config = dict(
    train_examples=203450,
    vocab_size=4585,
    encoder_channel_attention='se',
    encoder_widths=[48, 64, 96],
    label_smoothing=0.1,
    decoder_activation='quick_gelu',
    decoder_inner_norm=False,
    decoder_drop_path=0.15,
    epochs=8.6,
    warmup_steps=1360,
)
Rows from block 7 of the text decoder, named by matrix and row number. Rows with one number belong to one neuron. Each number is 500 + 40 x the weight over its row's rms, rounded and kept within 0 to 999. All counts start at 0. Numbers have three digits each. After the name is the row's rms in percent of the matrix's.
# fc1: MLP up (decoder.blocks.7.mlp.fc1.weight, 512x128), inputs 86-127
# fc2: MLP down (decoder.blocks.7.mlp.fc2.weight, 128x512, transposed), outputs 86-127
fc1.334 100:507456590458495527529458560408498508491466516476471468520481526536465482538483552447466495519479517535511552563497512470458519
fc2.334 109:501461592433526475497479482486457518583488468503433489572535455494466479492508485496546494522463505544492528536527450512534504
fc1.335 110:489511493520585461437555564515590516443482495436442448558416547481529532520529443483495509485505544482485503459438449520533514
fc2.335 105:466488514472453513519591568480463572477495537508422468546537572463455428484459439430481511503505562458499512544480547451529559
fc1.336 110:505477491512491484537484529463530511460476575467515439496489546429493388503477489505437508479493512418565534530524490516488516
fc2.336 118:426459521506508482533425475441509491494450484521501496534518513483493489474461484467492517452575500435505526480560466540540500
fc1.337 102:475514529503497467520568547476549557494503555493542541456461616484507470517503559556563524449476461517497545467483465403523524
fc2.337 101:491492464465482477515557474478487660486480509490525493414439524439516496507542474499509558438514456543485517470487436455540499
fc1.338 095:427512502552549429512568561521478535437420528535418466551421518475466524537523490452473515503473488437493562490581562534472435
fc2.338 092:450471518529495542479533523558419514504507528607459548433501457494529505407507515472525515541555473539437531551550545456481540
fc1.339 100:459493531503472516442517464510490513474453534483571505559518542506504437545447526447478502508473439498599507476441475496567483
fc2.339 109:546541518498506534523464511477515536494504418552509475544452445445583488452519591556495556457458446516469499539443439468516577
fc1.340 102:499472456485512555518466550471455478539552551480446498523451526486381519469447455483526504533518560481482468533538528475554499
fc2.340 092:491540528544435568501527525502496555559519577526469522432455501512538507505440530503545481540469454423506511497485520426440535
fc1.341 108:420469449482579420425522461485509482483495512514530554584480470499440457486501466534531554437478523523461517504461445496453455
fc2.341 118:516531465447507515446516528491468547441467523505507527455498433477459367465521507515513478439489539442522532478579479461541457
fc1.342 091:452498539530569457475507494512427507376515496540513528509504509461504466525385488520511526457517496557502567444498473507513446
fc2.342 089:496522495449557485470459474519480485477546512563518467543516504573576477594508484488509418477559485551486465434599486485545495
fc1.343 102:508473447486534505478594523499536527494463517430524505516471469524494486497527562500451536492553510518519575434492533496479473
fc2.343 106:551521448539524519551492516497496464466501472483487619448492521490436484491528539592488532451555476474477542510539486490518567
fc1.344 097:490543491477492458473471507421496514560510615475424493518494516485415507514518499472428457474463502402462495489515491512534440
fc2.344 092:480399586438487522586528514429503566459489515505507568423503529488479469492490584522513512495544528518458559546558500470472510
fc1.345 098:533443489536562511522568553452478461530502545494560539464460555439473472580510452504513528449449561478485485558471481479609507
fc2.345 097:527432470461535499493572457454505549509519484452476491499511527486502549527528478534499527478494427477469521569501469506525475
fc1.346 095:464491517492502439437508526483510532446505526490466481536473497545502486452513465441476575461478515587462473541534475491456507
fc2.346 091:477475482501482459487472524488490497515493538531485477582521510528421509489431496596508489555477431448458512478560457515498517
fc1.347 100:477458458509556477588547525515521482497435485504560493526493496497448490466537508543503528430448486469530549533459546467523467
fc2.347 091:521506478520548490486486519493540446432388523490489479479472514456540507491528513481505471507471529530583474389434528549538491
fc1.348 101:513574546465544445532498511503498542565493539454463522461551478501502467565421479515506439505506510524486569579550527523493564
fc2.348 101:452531493514502520472420491421522515534531484513533474580423505571441456444575472517529556490460446551424482517478396580478506
fc1.349 106:397481546459579425422602478501553472493564507486459522521458509521466444508445460474542492417447514481481519553495444504546478
fc2.349 102:437521471604516561424517575550543458429495484499511516483492457492500458549478560493584514484474425457535493466437529461578528
fc1.350 100:513472528514453508468556487510475548438575468452492432484512551476488425541521481506451554415562479550500550455509525509501453
fc2.350 092:529461516569479456469507486540490480487502463494455464482467519550522580544540477493455466430526472468472524567448501465487512
fc1.351 108:487545449570516499535481517467484492482423543490412476606459461503431522479503495521475543525531455477591596505525453517506536
fc2.351 099:509512466534535609536571523487488542558452505522455532574492531558500495479483436492567478484490413460534534571571521495533525
fc1.352 099:488557496479484498516575545462458538456499560505444435479479492517566465561470525479452522517489487486502531519513446513624533
fc2.352 104:496524460522503525444433532512478503498508462530500551490465501483482465463505495437469583471484451511432507499472461533474553
fc1.353 101:476475508527427522509475535403536467525565475465468465516452513521495469523506469450412461455488548506529507525561492452467503
fc2.353 100:469539495448538531505550532513530566465434553532485483503614561535497456491519551466434476536537478517539473508474498510562454
fc1.354 097:513500466499491424535491532456455509429497470453417490561499511529550465570449543483524572484493460433544514468513525448573559
fc2.354 100:505480517526508489475465450540435453442458520496526490515513519469553476505503484484447529495487529504477516464476450562512512
fc1.355 098:464548572516528487462476522458485488471484491491527496509494478506470479594458450484464488511547538531476480470407584483493494
fc2.355 098:506484454394551566449507403463470471469549466408542535519569540510539471495509454444475511469442459538490520417533526514514505
fc1.356 099:488517492543548493531480489474527461485500473495422504478411558423460485552495493451526476562471531438473494467544533489428443
fc2.356 104:474518475526496526564465549486548498439511404577484535559474573463554530421512569500525519556492573537458544491491507489482504
fc1.357 097:432468501481577536491543468441498625498492591468482544476523538521487524501477520436517549501503472531487559461439513436471500
fc2.357 102:509493489517416467493421467489499471501577537491489533557527442507477442473474543481430483416480491450501462527484531592469495
fc1.358 104:446473447514460473537535505401490519537493473495515490456513498456518442534460502552484470506490515511517477482550527486522548
fc2.358 098:493503463541477509492498559462479512471503536564553549455469560544499508435549488489526529463504641507463536526468452539459531
fc1.359 092:477507538502499441476563518455467573517418497435511480533510508450417458549497490454524513460486479501527462515523495513483522
fc2.359 092:540509568478564436524530569509441501506489390475477516467522512496494525467531518438459477557468461485482482520492451486410495
fc1.360 094:495476560507562498448478538498520541493446517500409523507467428543533505552467484515462471485570512422510508513494527497551436
fc2.360 094:494526521447467506488510415457487504477486439424474518464450549410490535491508514476548538491506507501501540505552521503526531
fc1.361 099:480559493552509426517466581479521475502476461471532472510435460452503530484496497494449496487477532505485532508531429524481437
fc2.361 098:465501503433464496468485427523542503498516496602434526537525391467490436535496561426516444495509537496512495533516535472477506
fc1.362 116:537529476477476420457540470512598468516568529500463460501409464450470464573444502551521525538522474444540477484526487439473511
fc2.362 111:502503459487516463544496478554461542555499533535508467480522570506515496555490492508511450586471518464477476497521469511456437
fc1.363 105:515515550487455432485562520492519466514503555467448510511517481518460429488499509505438513490426474443522510515413545473429516
fc2.363 111:573491479503502555456495516515525474478515557478534520469507394520486466498507502478484425446482521511505455411512528556442496
fc1.364 103:427501529537528482500527527514480490531430576504495552500479506498422451496514517542470556483471555454603469488483497486521470
fc2.364 104:501517538476467488496553459534485474436545524535418477529480482475503469461535555528503501476555526461456509513488581565513521
fc1.365 096:520469531421496484470510446503527543413504538465362493542419491501453475503518437475481498473515531543462479523506521543551547
fc2.365 105:502449473528514498508485545437442481560478456492516491449563528480502446446577507507491502540501485479518531527408524523504472
fc1.366 099:489447526472515460552546577482479552448539525465434517563524521496474516510482434471510415502479479500514500528522446560471516
fc2.366 094:508484479423494504492470474468426565542488496499501500530533501470424460489493505500458511498508452490511526522499487456486483
fc1.367 099:444460527520449493535493534435535457431479558498458486537490491497456419532534578504478483511459510453567566484453496458506452
fc2.367 097:410524476436528552511479509499503551530513504466521538482530424436515451534532481461579464437507487466574455401510496492447524
fc1.368 097:483443503522496500562580617480422479426505508441498517560492436469497445540492493526474535499505519500535506526498432519550551
fc2.368 104:513449532459508481587486445434526506467546495490484522473492493539444486562451495487497496429492468514528520545505503544580457
fc1.369 100:479452555473605461460486504451575535524467532491474425504445463513464500483443493543533473490464559529530510496527506524538461
fc2.369 099:494477559453389526501423526517452502482537524524505474490478467558475509574477557612504474463498504510446489464487500483460523
fc1.370 101:524575465513412461442490496508470534485464540478434485444481559504461465477601502509492513510494538559475543480438451433536482
fc2.370 099:460472496471531487514521476521485540496544447558450492556452483521506511383543514456531472488521482574466531523528526490468577
fc1.371 096:439491477458454461467536513498521447487598631458450508478509525499554452512428546448537458452524463529574513486519499472432500
fc2.371 108:527498494491530439468563491516470595560447474460473457529479524555512492430507485508515423505418443468586501500471538501579502
fc1.372 101:466531560499549482504445478495518490473525517466444538494479432490413407511559495524428517474487491508475510584452497505526527
fc2.372 103:473487419528492501490502492580532520413602506436515473593477472510531440536534471510454482520500469478450543485515463625502528
fc1.373 091:504560485488567401514524471522478558433483517505504522557476532547502519570467442537442540520484494426493551455480449530537462
fc2.373 092:489460519512446558457494543511466470527480526502502455539560477567465546516479462514550525470530537571491454547418493460519517
fc1.374 100:450471488503534473485584440448446471570608590493523490452505455494546485523501490438519466437494497484522548505536439467466486
fc2.374 098:519449471535483520532493488505512507515519521563459519522508486582525471458425484470485501440548488474487576490543509511491578
fc1.375 104:501466457506497476558549471482455514481585498515495464577471583506480502523461490512537541491519518490479549449504465513536482
fc2.375 092:538533520543526519471543488507585581453496488518484484510440529476529471499564454497485517576499528433571516470449508436499412
fc1.376 100:502511530447568489483537536467536501457517534468435484496417480477518533505534480475460515413504503564528516421528380528557553
fc2.376 092:464456537456568549457492549512470548527495536552478482560486548444517510415474493482450518528483505536521506601448542486560501
fc1.377 095:408578568540561507478504501446512487478532536520564489507492542499449475506520448508426490559484534447476512480472475491551491
fc2.377 098:505493583516533477483562492560491519491483477480446516436527408581539547465514481551548458534563477463458554487526428524476541
fc1.378 110:537439538521455443502471568503508515497469527475487530549432530446496491494455581485497503474482535512531541517547503474580454
fc2.378 112:467465511502478518558513521502524500482477526500456601481527523436595494518499481578478482514534474526484530456515497411507563
fc1.379 103:437544475455424490490559550530507433508438523483485503555551509524512523497497541487469461555500549499485510485468487492583500
fc2.379 094:518511493491453520543482505539543460548518521478466454542518538567454480438506524472497514489555558500568515469538551501518545
fc1.380 107:425501548540460527542488520436529445543530534453559539488531488502528422532447508418406533404435583511504562494487491516492576
fc2.380 111:515472492525567483532519552494457547459501520536479493522544537496493523471496488437508516460511626458561489501566490463469509
fc1.381 101:437539455490435420515585536432501549482467468476495539444473491546536511586465471472466454509495482463533597464482426534437475
fc2.381 104:515450522534517514485534532552461484543569492519533517478492522497527534422533514450409527435512553464425542532501464534531528
fc1.382 101:424484489455499502466541488484451559491471474455475514487487412434516494553494497548496560510515504504471490453470536564551551
fc2.382 103:526474537494508536469478522507529606450519471480429506520496523441495504498496531530572453499466412458528580442531470518465483
fc1.383 096:512491581539467454495452530531504501489416509537516492560482476444485406485426461465472489476502545447453554553418470464556576
fc2.383 095:586478476534535566533516523484483601505470499436411552529456463506482498510508514507496460486454533508479529489518535450514529
fc1.384 108:476417493496493494503478489475469407501512534437440479520444558462487425470484486509495578492496474548528449586495520494572500
fc2.384 112:504502510517471434488485479444504488505602478579439422590492503501538486597546503566529568521462535502531587505424459508507476
fc1.385 100:450569528490533481480554520512476509416513548446431485567462505522519561491476398519466455486589512560574534512450521481508448
fc2.385 098:518496488499550490413535532481478487494512456496435525476519559470479449490495502477551439536516438533566542504414467521521457
fc1.386 103:437542449481502459482490503459530472518498505498509487546512591491528437504524451520500575478498545415449491460483560511541509
fc2.386 105:479514505459531461509484475497526512473582554448484529527467559550402580501545484583490484543480506445454512540471406473542474
fc1.387 103:404528567544489473505532528521536519446462485431512529536446486499493519532466472472466510456465476453534588474461498524517486
fc2.387 099:557506535501527509531542436490544482564465505501513497503599495527562487527481481605544439442472586419469503517468471503517520
fc1.388 098:517538456592520489438540475465536501459502511457482416482527490465465455521449478481477471454511489543513505573466537564509415
fc2.388 099:434497438506523489528476536541431499495515481483445509519494525519480458508523491592555505437523503453565508523469474413495536
fc1.389 103:406516533465481545509486487537495544504554549486546521501496517587539492539450388558489565420460498453497498581485472490523454
fc2.389 098:501477504542478574508441461604450487523591501528516450538498432504461468528489490559593492499511463536491435537538511504501450
fc1.390 095:508516492487480483451540448529534472500530482417481505504459553469504477480517547435450529488498459525472610473494555512570515
fc2.390 094:488439426468490559553469485533539555487562546491485519549472457526455494500504487537408490486571615461565516494472499467461465
fc1.391 100:492526486495484418499493594550502503514477498439518428566463459504466575593453445448532495513510572465513449503503417496504468
fc2.391 104:472496445532518506493457500572534495436474452466531556492537529489604489467531518582528506468522549537525459522448499466532464
fc1.392 104:502504457530496418490473561488455516494558558444415509513502502496439493521494535542488534480516468523533488548493490461522529
fc2.392 103:503450457536489495518532573526416541427471573507561557380561549428468516444479482525520546493526467509514542435480497498467444
fc1.393 091:536480502478457486568634503504546524488515495561485481501431496538475500491499463501478536510449523570464520448535417476534556
fc2.393 089:484495462561439514516511527506520512515515451553507466546508479498510437462518480541479485560467427480436512484543443573518456
fc1.394 095:447514573469559460500565507521531462482482541482511516532560588541501479524543461442509474430493476549489540489522425459529476
fc2.394 092:440476483476495506494470498531459453530478473436477497521611486493487547474531528481596417498499461497543517504547559589452548
fc1.395 092:489520495489505495461435478442458527447468451449561502527511552478568524520482522437502510406483502470519475493561435534549444
fc2.395 092:559479498500495485511549547558530491548455470549551502491456463498520529454503494510577509539508515513518453482525466510411548
fc1.396 100:466533488564519462527487521475559494380484488443528493540439531497429520455473476422557476500526493545480520522495480441507489
fc2.396 102:464535511538374532585464494530562459432448553424524533500506473513453535488530483555529439477536479486539523434537471482525540
fc1.397 103:544510490506563510477526561461549453480517552461510477580487545429491498425429465466455587464505565456465460486563475513607410
fc2.397 106:478493476519505430417553569509575495485464545507506460524475518449530509478408465472468421453511378489485503449514413447475428
fc1.398 098:520453509502539492462537518475577514510516484519462534530492492481506522517475469526477562470469481551466480434519552459554462
fc2.398 103:544477489477510472526477528511468393522515542545451466537530516443480536532498453473527527554498475472485483423452531493503463
fc1.399 102:538565473559535421512420565414433547485442520450472473499506554488463450545488504474503484450483507455493499483487491496475468
fc2.399 105:489548578488441544503502550553537550519526430458456512437426504494509513469408477556545535549469472560443440441512469460493525
fc1.400 105:515538486484529491515507527514483494490511509510485491538528547443537507576436469472534493483520583503505533461460522487544447
fc2.400 096:525494575499590545507462473504501430485554464507500517443550555527519476459550495521512515519508607499447470527443539511554550
fc1.401 096:550553472409464491466476544529497498477510509498446491495447501500575511553522580485474475465474553506477489478466461481434483
fc2.401 093:500514449497516499527560499491555500535500495512514524494494485508467441452607480506438514459467531419505510444527469500511482
fc1.402 086:502566472486522451485533458476485507404518492430526493427527538428517420428523492396534544553504515501521508468463458533498480
fc2.402 084:558435516491472510543509465607456510499527532548511487522484448484464454464542564544480530480544514500516471549497544577513513
fc1.403 093:484489451506447457533535579475491549507502575477477483530360518501449506532454481483472476477488511445445578474534489557431495
fc2.403 091:478534572489574525428496504490495487527534484502507500510566465514452515469508559474434524515508491486537522530447473487551520
fc1.404 101:485468560457524430527536492447492514483515538527432493569470501476529454496460552471489420509492531482537513513476570439553529
fc2.404 099:483436527427520577502510440468504477547479513492462518418445530533475512475429534516586446548454467556528472590448491508514496
fc1.405 109:479482530480490465479478464419492505496541574463486503575512511493518486512479513491462516387449549513486511489408476513495529
fc2.405 105:519456517476467442599507460520508460503494501538523409502573448503531545564435492452491506469485576478578473468522523458526427
fc1.406 102:512526405570522486509515575489499482480519521500398476546425459458556476592486493499513521487480538492485483490473491464460454
fc2.406 104:494540397512560447631492428521549499550494462492549535453523480472512489484531611483495536511469539509456418475471450489464475
fc1.407 092:553500519493440492482429543545553485449534541443490433527519519462544552485523443478482573549547535411480547478471540436473475
fc2.407 088:573507428487524459513497498635488553513489461490469517519478508531495486557502561520573510484498501488513483462481578517482471
fc1.408 093:433444482507465501509435518465507490524506539478499452551435498444439529489565428447443421473491523467524537482547534447502566
fc2.408 096:474562484520475497479482461564529510534477551527512509444521450481515529574507493489444523539464488489555497511574468463590515
fc1.409 099:456496472514582432482488544443494513541532539496499404548470529523414451479461533542483463475479514543486520490521544427516519
fc2.409 109:566547519485539505535528539540444438487458539524529531498541529465480493485423468517500497579531526475468514426482444522524499
fc1.410 096:551555461457522491541579496429594490505506481500500462489503566513545466522416514454431598468480539504512512541537545472557544
fc2.410 092:434529514524478498465509447504554501494515490532558450483533511477500532527530545491504555517493508548419507511516488547506495
fc1.411 098:529452562482521440476509474512499489452493478445545396494528542532551466502426455476536540452531509475491554445381492475555472
fc2.411 102:488472505471462503525415502490495558509543464492476512560552505475510503574502534551478478463470487486513504507505433452484483
fc1.412 102:506438446524512489522535509469530479421511565518445491514505517569454456551502536545413570495408531485467522495510531538445453
fc2.412 107:420499457510493539533559487489487523431516477485503481458501516409482553485563477464456557487515517531479448444451621487506513
fc1.413 109:413517539480470499535562461484450522507551461481485524542474466510474459541387462475434559488516483487471533473472470471473480
fc2.413 112:511469484494498458562470460496471480529523495482494472539503506511515381435527440529525545449577491478429580470519532513524439
fc1.414 095:471465479482580504542472489495503514529475450416505483537529500503558527541501561481458504480485584429409460544518503472555466
fc2.414 094:516527498526506552411502570496471503499451486553457475544480512452440508558471485462470498548490495430516505509499580450505471
fc1.415 099:490485544537451428529492527498500529520541537460519538599538475513431524535441426518532541482503515546454543525422443522455494
fc2.415 094:529505480442452516456449565551380510512497571481545491524471466491494512561496476550426479512471504454574438505570516478506486
fc1.416 101:481517465468458562457568549525463487466532556449490425504458598506494530508496491528470544494525474501528517468501419531523561
fc2.416 103:499543510479538511642461491486529507511450523456491517493526506563523481507439543486432495419522474557516522505536443485456485
fc1.417 097:392532422480504486407492509465492552419431593490449486536481509514536502551539503474512487504488525497519534515571468530586501
fc2.417 094:570483506506474460522499507522443533524488508526460494496528522479456490567471478516557489475524536476523419456452554504456582
fc1.418 104:477505528484489468500531519441545473509562506527466450541576477482541549534428522471475547481517509471537472510514511377559556
fc2.418 090:424508532519545568573498496537562490606497524540498496517524476523512528468444471519507470514458545527430493519555561491497445
fc1.419 097:469463557568561499512470521454546605462524453417492454482460481471485484477428515495515477447469548472454515497492546471494485
fc2.419 095:443461520513457433550477512515500500471501529486596485504541487506501495504574528566533489442412559500490452555534491426462485
fc1.420 111:492465500504505488518557469544447532546542506409381493441519541525502507529429517432498505469469455589429495518500458487513538
fc2.420 135:525508506512473501495454517430527481436466494609560502537484455487477500469541487517464473501507542390532492496514519544504475
fc1.421 094:489485535568549487500473582448520485503601518491477475498499444472406493506422492509494439454459567498469495492499486462466533
fc2.421 089:491462547473482500560558467501564532505448474544500517465462496502545505492509562470594541534500520507516498449533541483515433
fc1.422 098:490529503437472489551535459458472498480503523441436533439522494497484478531502494470503532490530486458527540491497556500518544
fc2.422 098:507468484460480486457465472538519566441491503514508558476561461434535449519539562539552483448548437562551500473449599416471525
fc1.423 095:489497513463547510592490484431471477507432530485410515483566582455497564531522544467488596432484522490510524514436561465507516
fc2.423 093:490518508467486472542486476512545464468605488527533521531502541484593548471503510489494499453502481522546404492495558499513520
fc1.424 099:506553479439453513479488472508494552492457561431509498559523575519508437531436408445552472516522541521485541488508523443509486
fc2.424 094:430509554510492435568505460476517519429446523596540479558547531470456431478561530485527514518435524495568526489470500483470498
fc1.425 105:419532506581459479393507505496471554515508505508574468521499491476497490583465522508487483440533472537552510503438512483504525
fc2.425 109:452538464451508450471518540569451454436444524489568452444513495483480453516525470553447439544500529472519539479521485541485473
fc1.426 099:499507536493525481548533475469472523454488538428478536510449505465557571523456462555446539455572449497480527451453477380506595
fc2.426 096:540605463572547535569490560467535522485473538511492529471495580577465489424497491533418463448474555476518448535522486470509484
fc1.427 097:430514429500550474461508596400530586452503506436517502457520519456464524520456497459487588535523520454445472461475531449494487
fc2.427 096:502569519486465467510438448555579518464609539458524483586481454467549505568559419500501466527499487425536551455523489567515494
fc1.428 096:406424477552472478479558474460482558500559552505541477510526520472470505574474538514476544563502442489520482485452517429513492
fc2.428 094:476495490466491498528468470557450524490516489464449545470504525422530461455533512462509484417456437572511412504502500520555546
fc1.429 095:490431476482519522498500526506404487526470507467434526543447557461462440479450466490390530462532568517568508503480473521488524
fc2.429 093:608519568525426547516441478417503514520504449515461522493502495533515516530547468529540543470471451539487501490498461515472442
fc1.430 102:477514512561576487456533439498481578519504563481522492479463575533502513541494526515484490473545483481453510562421476440457495
fc2.430 103:479504543460538582508537451482540546508515541513472556443467530551512526435523524491414449568573507483488518516536460426510522
fc1.431 105:486582469440484496516508483500488558480514522495474493529465552431528549520488494480489492527502527466460487437536494508474457
fc2.431 108:503533486502490493483584430490527519512516505576521444474543464570508442544507491473479470541453484552489518464478500512538529
fc1.432 096:501540463448502491486527536476541488524515507481516427473507519446539531533485489460564513509482529457543488501480516482448578
fc2.432 097:488526527494504532498484549452420399464507462516509510599490398528473466477501515490485509468469476502536464497537580538526443
fc1.433 091:526517429459487471551526458510469496507499538499471536501510480476525485504515464477464544440506479563469518490480563458491486
fc2.433 085:480531485527466471605447508489490566526503550449522493410563561446555511506464492482544478488549471574502425507489500399464483
fc1.434 102:468536480510552459416519528485496434498460505496533499532491501537435502510408476522546534526466478526513474505500437458508559
fc2.434 105:528514480489529573521429579555505506436498490484467516535445478533443463516484481503509470513468539486525535543441576538464489
fc1.435 098:458486531467535510471570474478477485407535547500494546507515494429486445573540500487508471450498511501507562546570545443454425
fc2.435 092:478499403520454542485471555494539447453545508540507466456464532439536564559444532532549516528431513522505528483465512470545546
fc1.436 100:411462461494475499476543497459518455487544417550453534488488442526487493480456473521536555487456508543568520488485469427542562
fc2.436 100:452522489531450491542497631524517524568416520504414572473512444511489515484498458484445533486460555541482419528536539506466441
fc1.437 100:528413433472565492511519483452569545515574490443524474499442497513467512513505466406515605470438486470563547555490518477530487
fc2.437 094:592548529440459523546495489520450579464552485520478538545498481531494504511508474455445456455485440545486517522530479479458554
fc1.438 102:499507558441496455523457464429572511447568550472425508554381467515498457562527534481500468417495522502496479557514508481539440
fc2.438 105:515496494469430511524414471485430444461592527503519410487529534517460515540546508494473525512555534461473484548455558521527470
fc1.439 097:450530495485484544483531533475531512444447538504543406566431485515484457449435448471477547475580497472522534490552479553518544
fc2.439 095:579526463476530483514465430555514554478435523567438517459480453519475427479447440499514521498506475506518441463552463440524544
fc1.440 100:537535450535485444523478557531484503445440611416462489478494457483476497541413569487512483541470484471469516453467435466478445
fc2.440 107:518468516486456481463447552516506485504538551542546550466482471496472449479461444441535513430427506486571492456492484496547487
fc1.441 095:484477452545531451497459560502447536492547528441474487493395557508458499500499451507497515561473555489491514475503466495478480
fc2.441 089:502489508539548503537515522475495500469443518469455518533548487506540534435479510557444452489556525518480462480459518506527550
fc1.442 102:462522454556565453491497492430592475522498482490503456537503491503476452528497520498478490498444527498578525520507495488514453
fc2.442 106:547490607457529493526499512518455531501462531484477450504546534494520510551475419613444459501473524468452514500486511435468474
fc1.443 097:502465477600493488437541537484550498514559490517476472525533569472460478487481517462494476466505503465514504480431519545546439
fc2.443 098:525484532467422471549483404482478501576452456523444439547539513501572565515514456504526514503499449480476454472513494496507526
fc1.444 102:425477496444555516472451595515533467485509534483546495596451484455446504550500487535566489511484505509492507489413456480491485
fc2.444 105:512540532485531536471493528527491545496490474445483472462437480480492503514544492483543538440488527487430510545525457585535449
fc1.445 096:517543498479522495524557539442556540476490588457461476466486514477442543497455543533487508436418517507456527540451412547470481
fc2.445 095:504472525441542511489470471487485456496588492533538543456475495469512544498417389472458506510483560555563397429500445499528443
fc1.446 102:443487552524565474467454501482573482502540506507495401551441478486490506507539479466466479453547487454477526467541515479503478
fc2.446 103:526478528516464501521511498467531520483448397484510487459439536505486488439551516447538448507500539533441526520436467533516530
fc1.447 094:492431525504524465492508477548473512502548587563562445447456515426482511527512539427493462457455558510564462495423514485495485
fc2.447 098:470530497439496519529450487480496490562469524565479462542529520599450461525477505444470542533490587534487484465526496521530528
fc1.448 101:511537436481529485532484534455441539482485520461437434451467594553511444532522466409507505441441479457554476480522501514506503
fc2.448 101:507526515449445457449520519550539476512530507538503429550494444467471520507544526469500456452500488528491538452575470540518540
fc1.449 103:475535473569494385465493528500461488560507530470557471529515477483506434547512479554461538553513545456470507555474506457494485
fc2.449 103:516508452532541476617522500445445488482394493482503492478501524472466465467524485496500538482419521517566528506478506469419449
fc1.450 102:474536399448507466486437541508504505455564439446435531544508481501537524548467512479510534520474571482501514549504478474551525
fc2.450 100:485450516460512525493411448514456486472551496476468538446601526480493474545481500543527470520470510489524566473479511529520562
fc1.451 100:460486499502530569524494559509495499496491474406471519487461480511465525507454476465537542503590541451503515541479529522463458
fc2.451 098:497533557594528533519536484477505538493447529452458468487540515474472467461524481540495442512527472466579540490506473433529559
fc1.452 100:466465502555542435457544508447533491524490450462480534501495477495457481540533563492413501482525505483495528393500538536451513
fc2.452 100:473524440466498523498474527504464506548561477533582556431484390444511493512539495514509517511490443518455550464557498516461444
fc1.453 098:507487440513454471560476453476539584475443512512484501521475520462494431519420571446550542515548478522507502457521477439516458
fc2.453 099:540482523520434562467459497520470447517482551528483447456404484444530530555543483528447543480464475518463454569556511540507546
fc1.454 094:430551484470463517509448516519530520485520580469468481532442560510507529512442543482431506444489546479497507458478491437541438
fc2.454 100:544436549523508514484500416437474560556513480479463493530512473515449533552474418545547515460553408504524464574492466572441504
fc1.455 100:530473465504487400509488504493495481533557553521476486512495497509465486545481437530452487532447489507501554535519440474512525
fc2.455 103:521571503455528454444470470521515478555464522549493399489435482522584497425464455519522500461522512514548491515497484459537500
fc1.456 094:558486496503538484558524598480437487514512498482409563482488497543463505552474533483492543488469518447474570476556567495564489
fc2.456 087:468475488520493474465499435496520508545454497485461527489542488537494505504481452501604457486531478538542531504559486440496525
fc1.457 107:412543471553558451521529519495495482469461532533482469479522499496439497524511532504449509494423468552561419526575446553495515
fc2.457 116:534477473497462512547518478462516543479529523507487460497430483540434537574479523493530478486448535522466522478507483555466468
fc1.458 100:523500472538481483545524512504514474465441554412439455506461477399505518545447496474480479480475550507574472491511496451530518
fc2.458 094:512507464492487483448476500554536470511516505473452551505541486534476547475491496503431454539494501504566537462516538475500466
fc1.459 095:484541568471495500550585452432435513496515554441470594516498511534518475543515530533542510532480513455473545498574541460550503
fc2.459 083:447472482492544465519522461504529523494524502517498507522503551547493442467476428486537548389479509555409487498531545498475507
fc1.460 097:493438465577548507561542518514468510454481570476535460533477579562465504512499537500533478496495510467451468454514478476472435
fc2.460 094:488536505506505498469482529556520426512509515566459526538510478491460502447500519549494504556514482448506493509515449487579545
fc1.461 102:465495461514499446498540534466519543469500491482562526449458477534526539530546504523518556530549461494499502515419452460553481
fc2.461 102:509506544497502454420486532555497557464548473504536454439567406507470555517483533462465470480496495495541486533481533528483439
fc1.462 092:549587462439506486487487525488501502479517528425459537463433480454517456524506557523505500517512479488487476542498489522481556
fc2.462 083:515479439499528569504408490562480443437530414492467538509527512494484473480524497510503525514508461529472478510538462565478501
fc1.463 103:491495445484488508520500486469490596415476597454477531540489512485496472529522470478466561530495496550524537450443516483512435
fc2.463 100:555544525513422472457575563514469526477492564532531504534504500521495504532435476539455541578463583492570495515468438539504480
fc1.464 093:478514485445454522523505490492486539490465581481514456510560492432561447558483534540468512461517522460523525503470553482542451
fc2.464 097:499477464510502509563470466511504503477501444472514488518468558526482528497471423562521469537502473558526486527462496559532492
fc1.465 099:512549467542517504456509533544548483529503519513452440510478501402507524503529444458426529498500495434463482528512467423591539
fc2.465 098:541509479473468516495472512455491557492488513477486472502520528419451555541543472423464587521402556499437500474493468478458572
fc1.466 093:496563481428535519461449515489499489547503506485492478487453478420471488528517481449489487536569597484491535497528524487501496
fc2.466 089:473540527494408543509508487517465469525489473567553480525450536487479483545404516497525530564496493494547515507499448512579541
fc1.467 098:459550480485503474513510484409484498489430497441476545474406525530521542613471575415472562492528507474477502442449488490474479
fc2.467 095:567461525467559475531487429492530545532510532481471500529470456463517525484539509426482478490550538506512518493551554529562538
fc1.468 108:487481405497542476490507564516569431482526561505439492489469556526527524475495502434536546420476499443476437545502475521505514
fc2.468 109:504497455517539521520541554479512423488514528518518525527474522466513575486528539536491515593454503481510527510510460434558523
fc1.469 101:529502431562506428489456492487452500545475507450456519484524464518529474512511457475534474558443478517440561476529497490551513
fc2.469 097:587447423546477476484476526522482524526463500451499450437520468485517455519524505499515473454562440455472503539486489506538517
fc1.470 096:456530440461540413470567479479468493436510535494439509506572540493488497514464506477481533492514498506514475495528518432489520
fc2.470 103:370506458440427510502465492505465501494576500578507542485508468524550459544530560470491552484513475506498481492484526489479470
fc1.471 095:478551523484454480460474458490488456480481480540448507536453470542558467499507417507515439496484553509431505527501503469554457
fc2.471 092:542522499459463523426521458515532542527502498544485472533492492444467488552525474511566561546463555487513556425466548533500498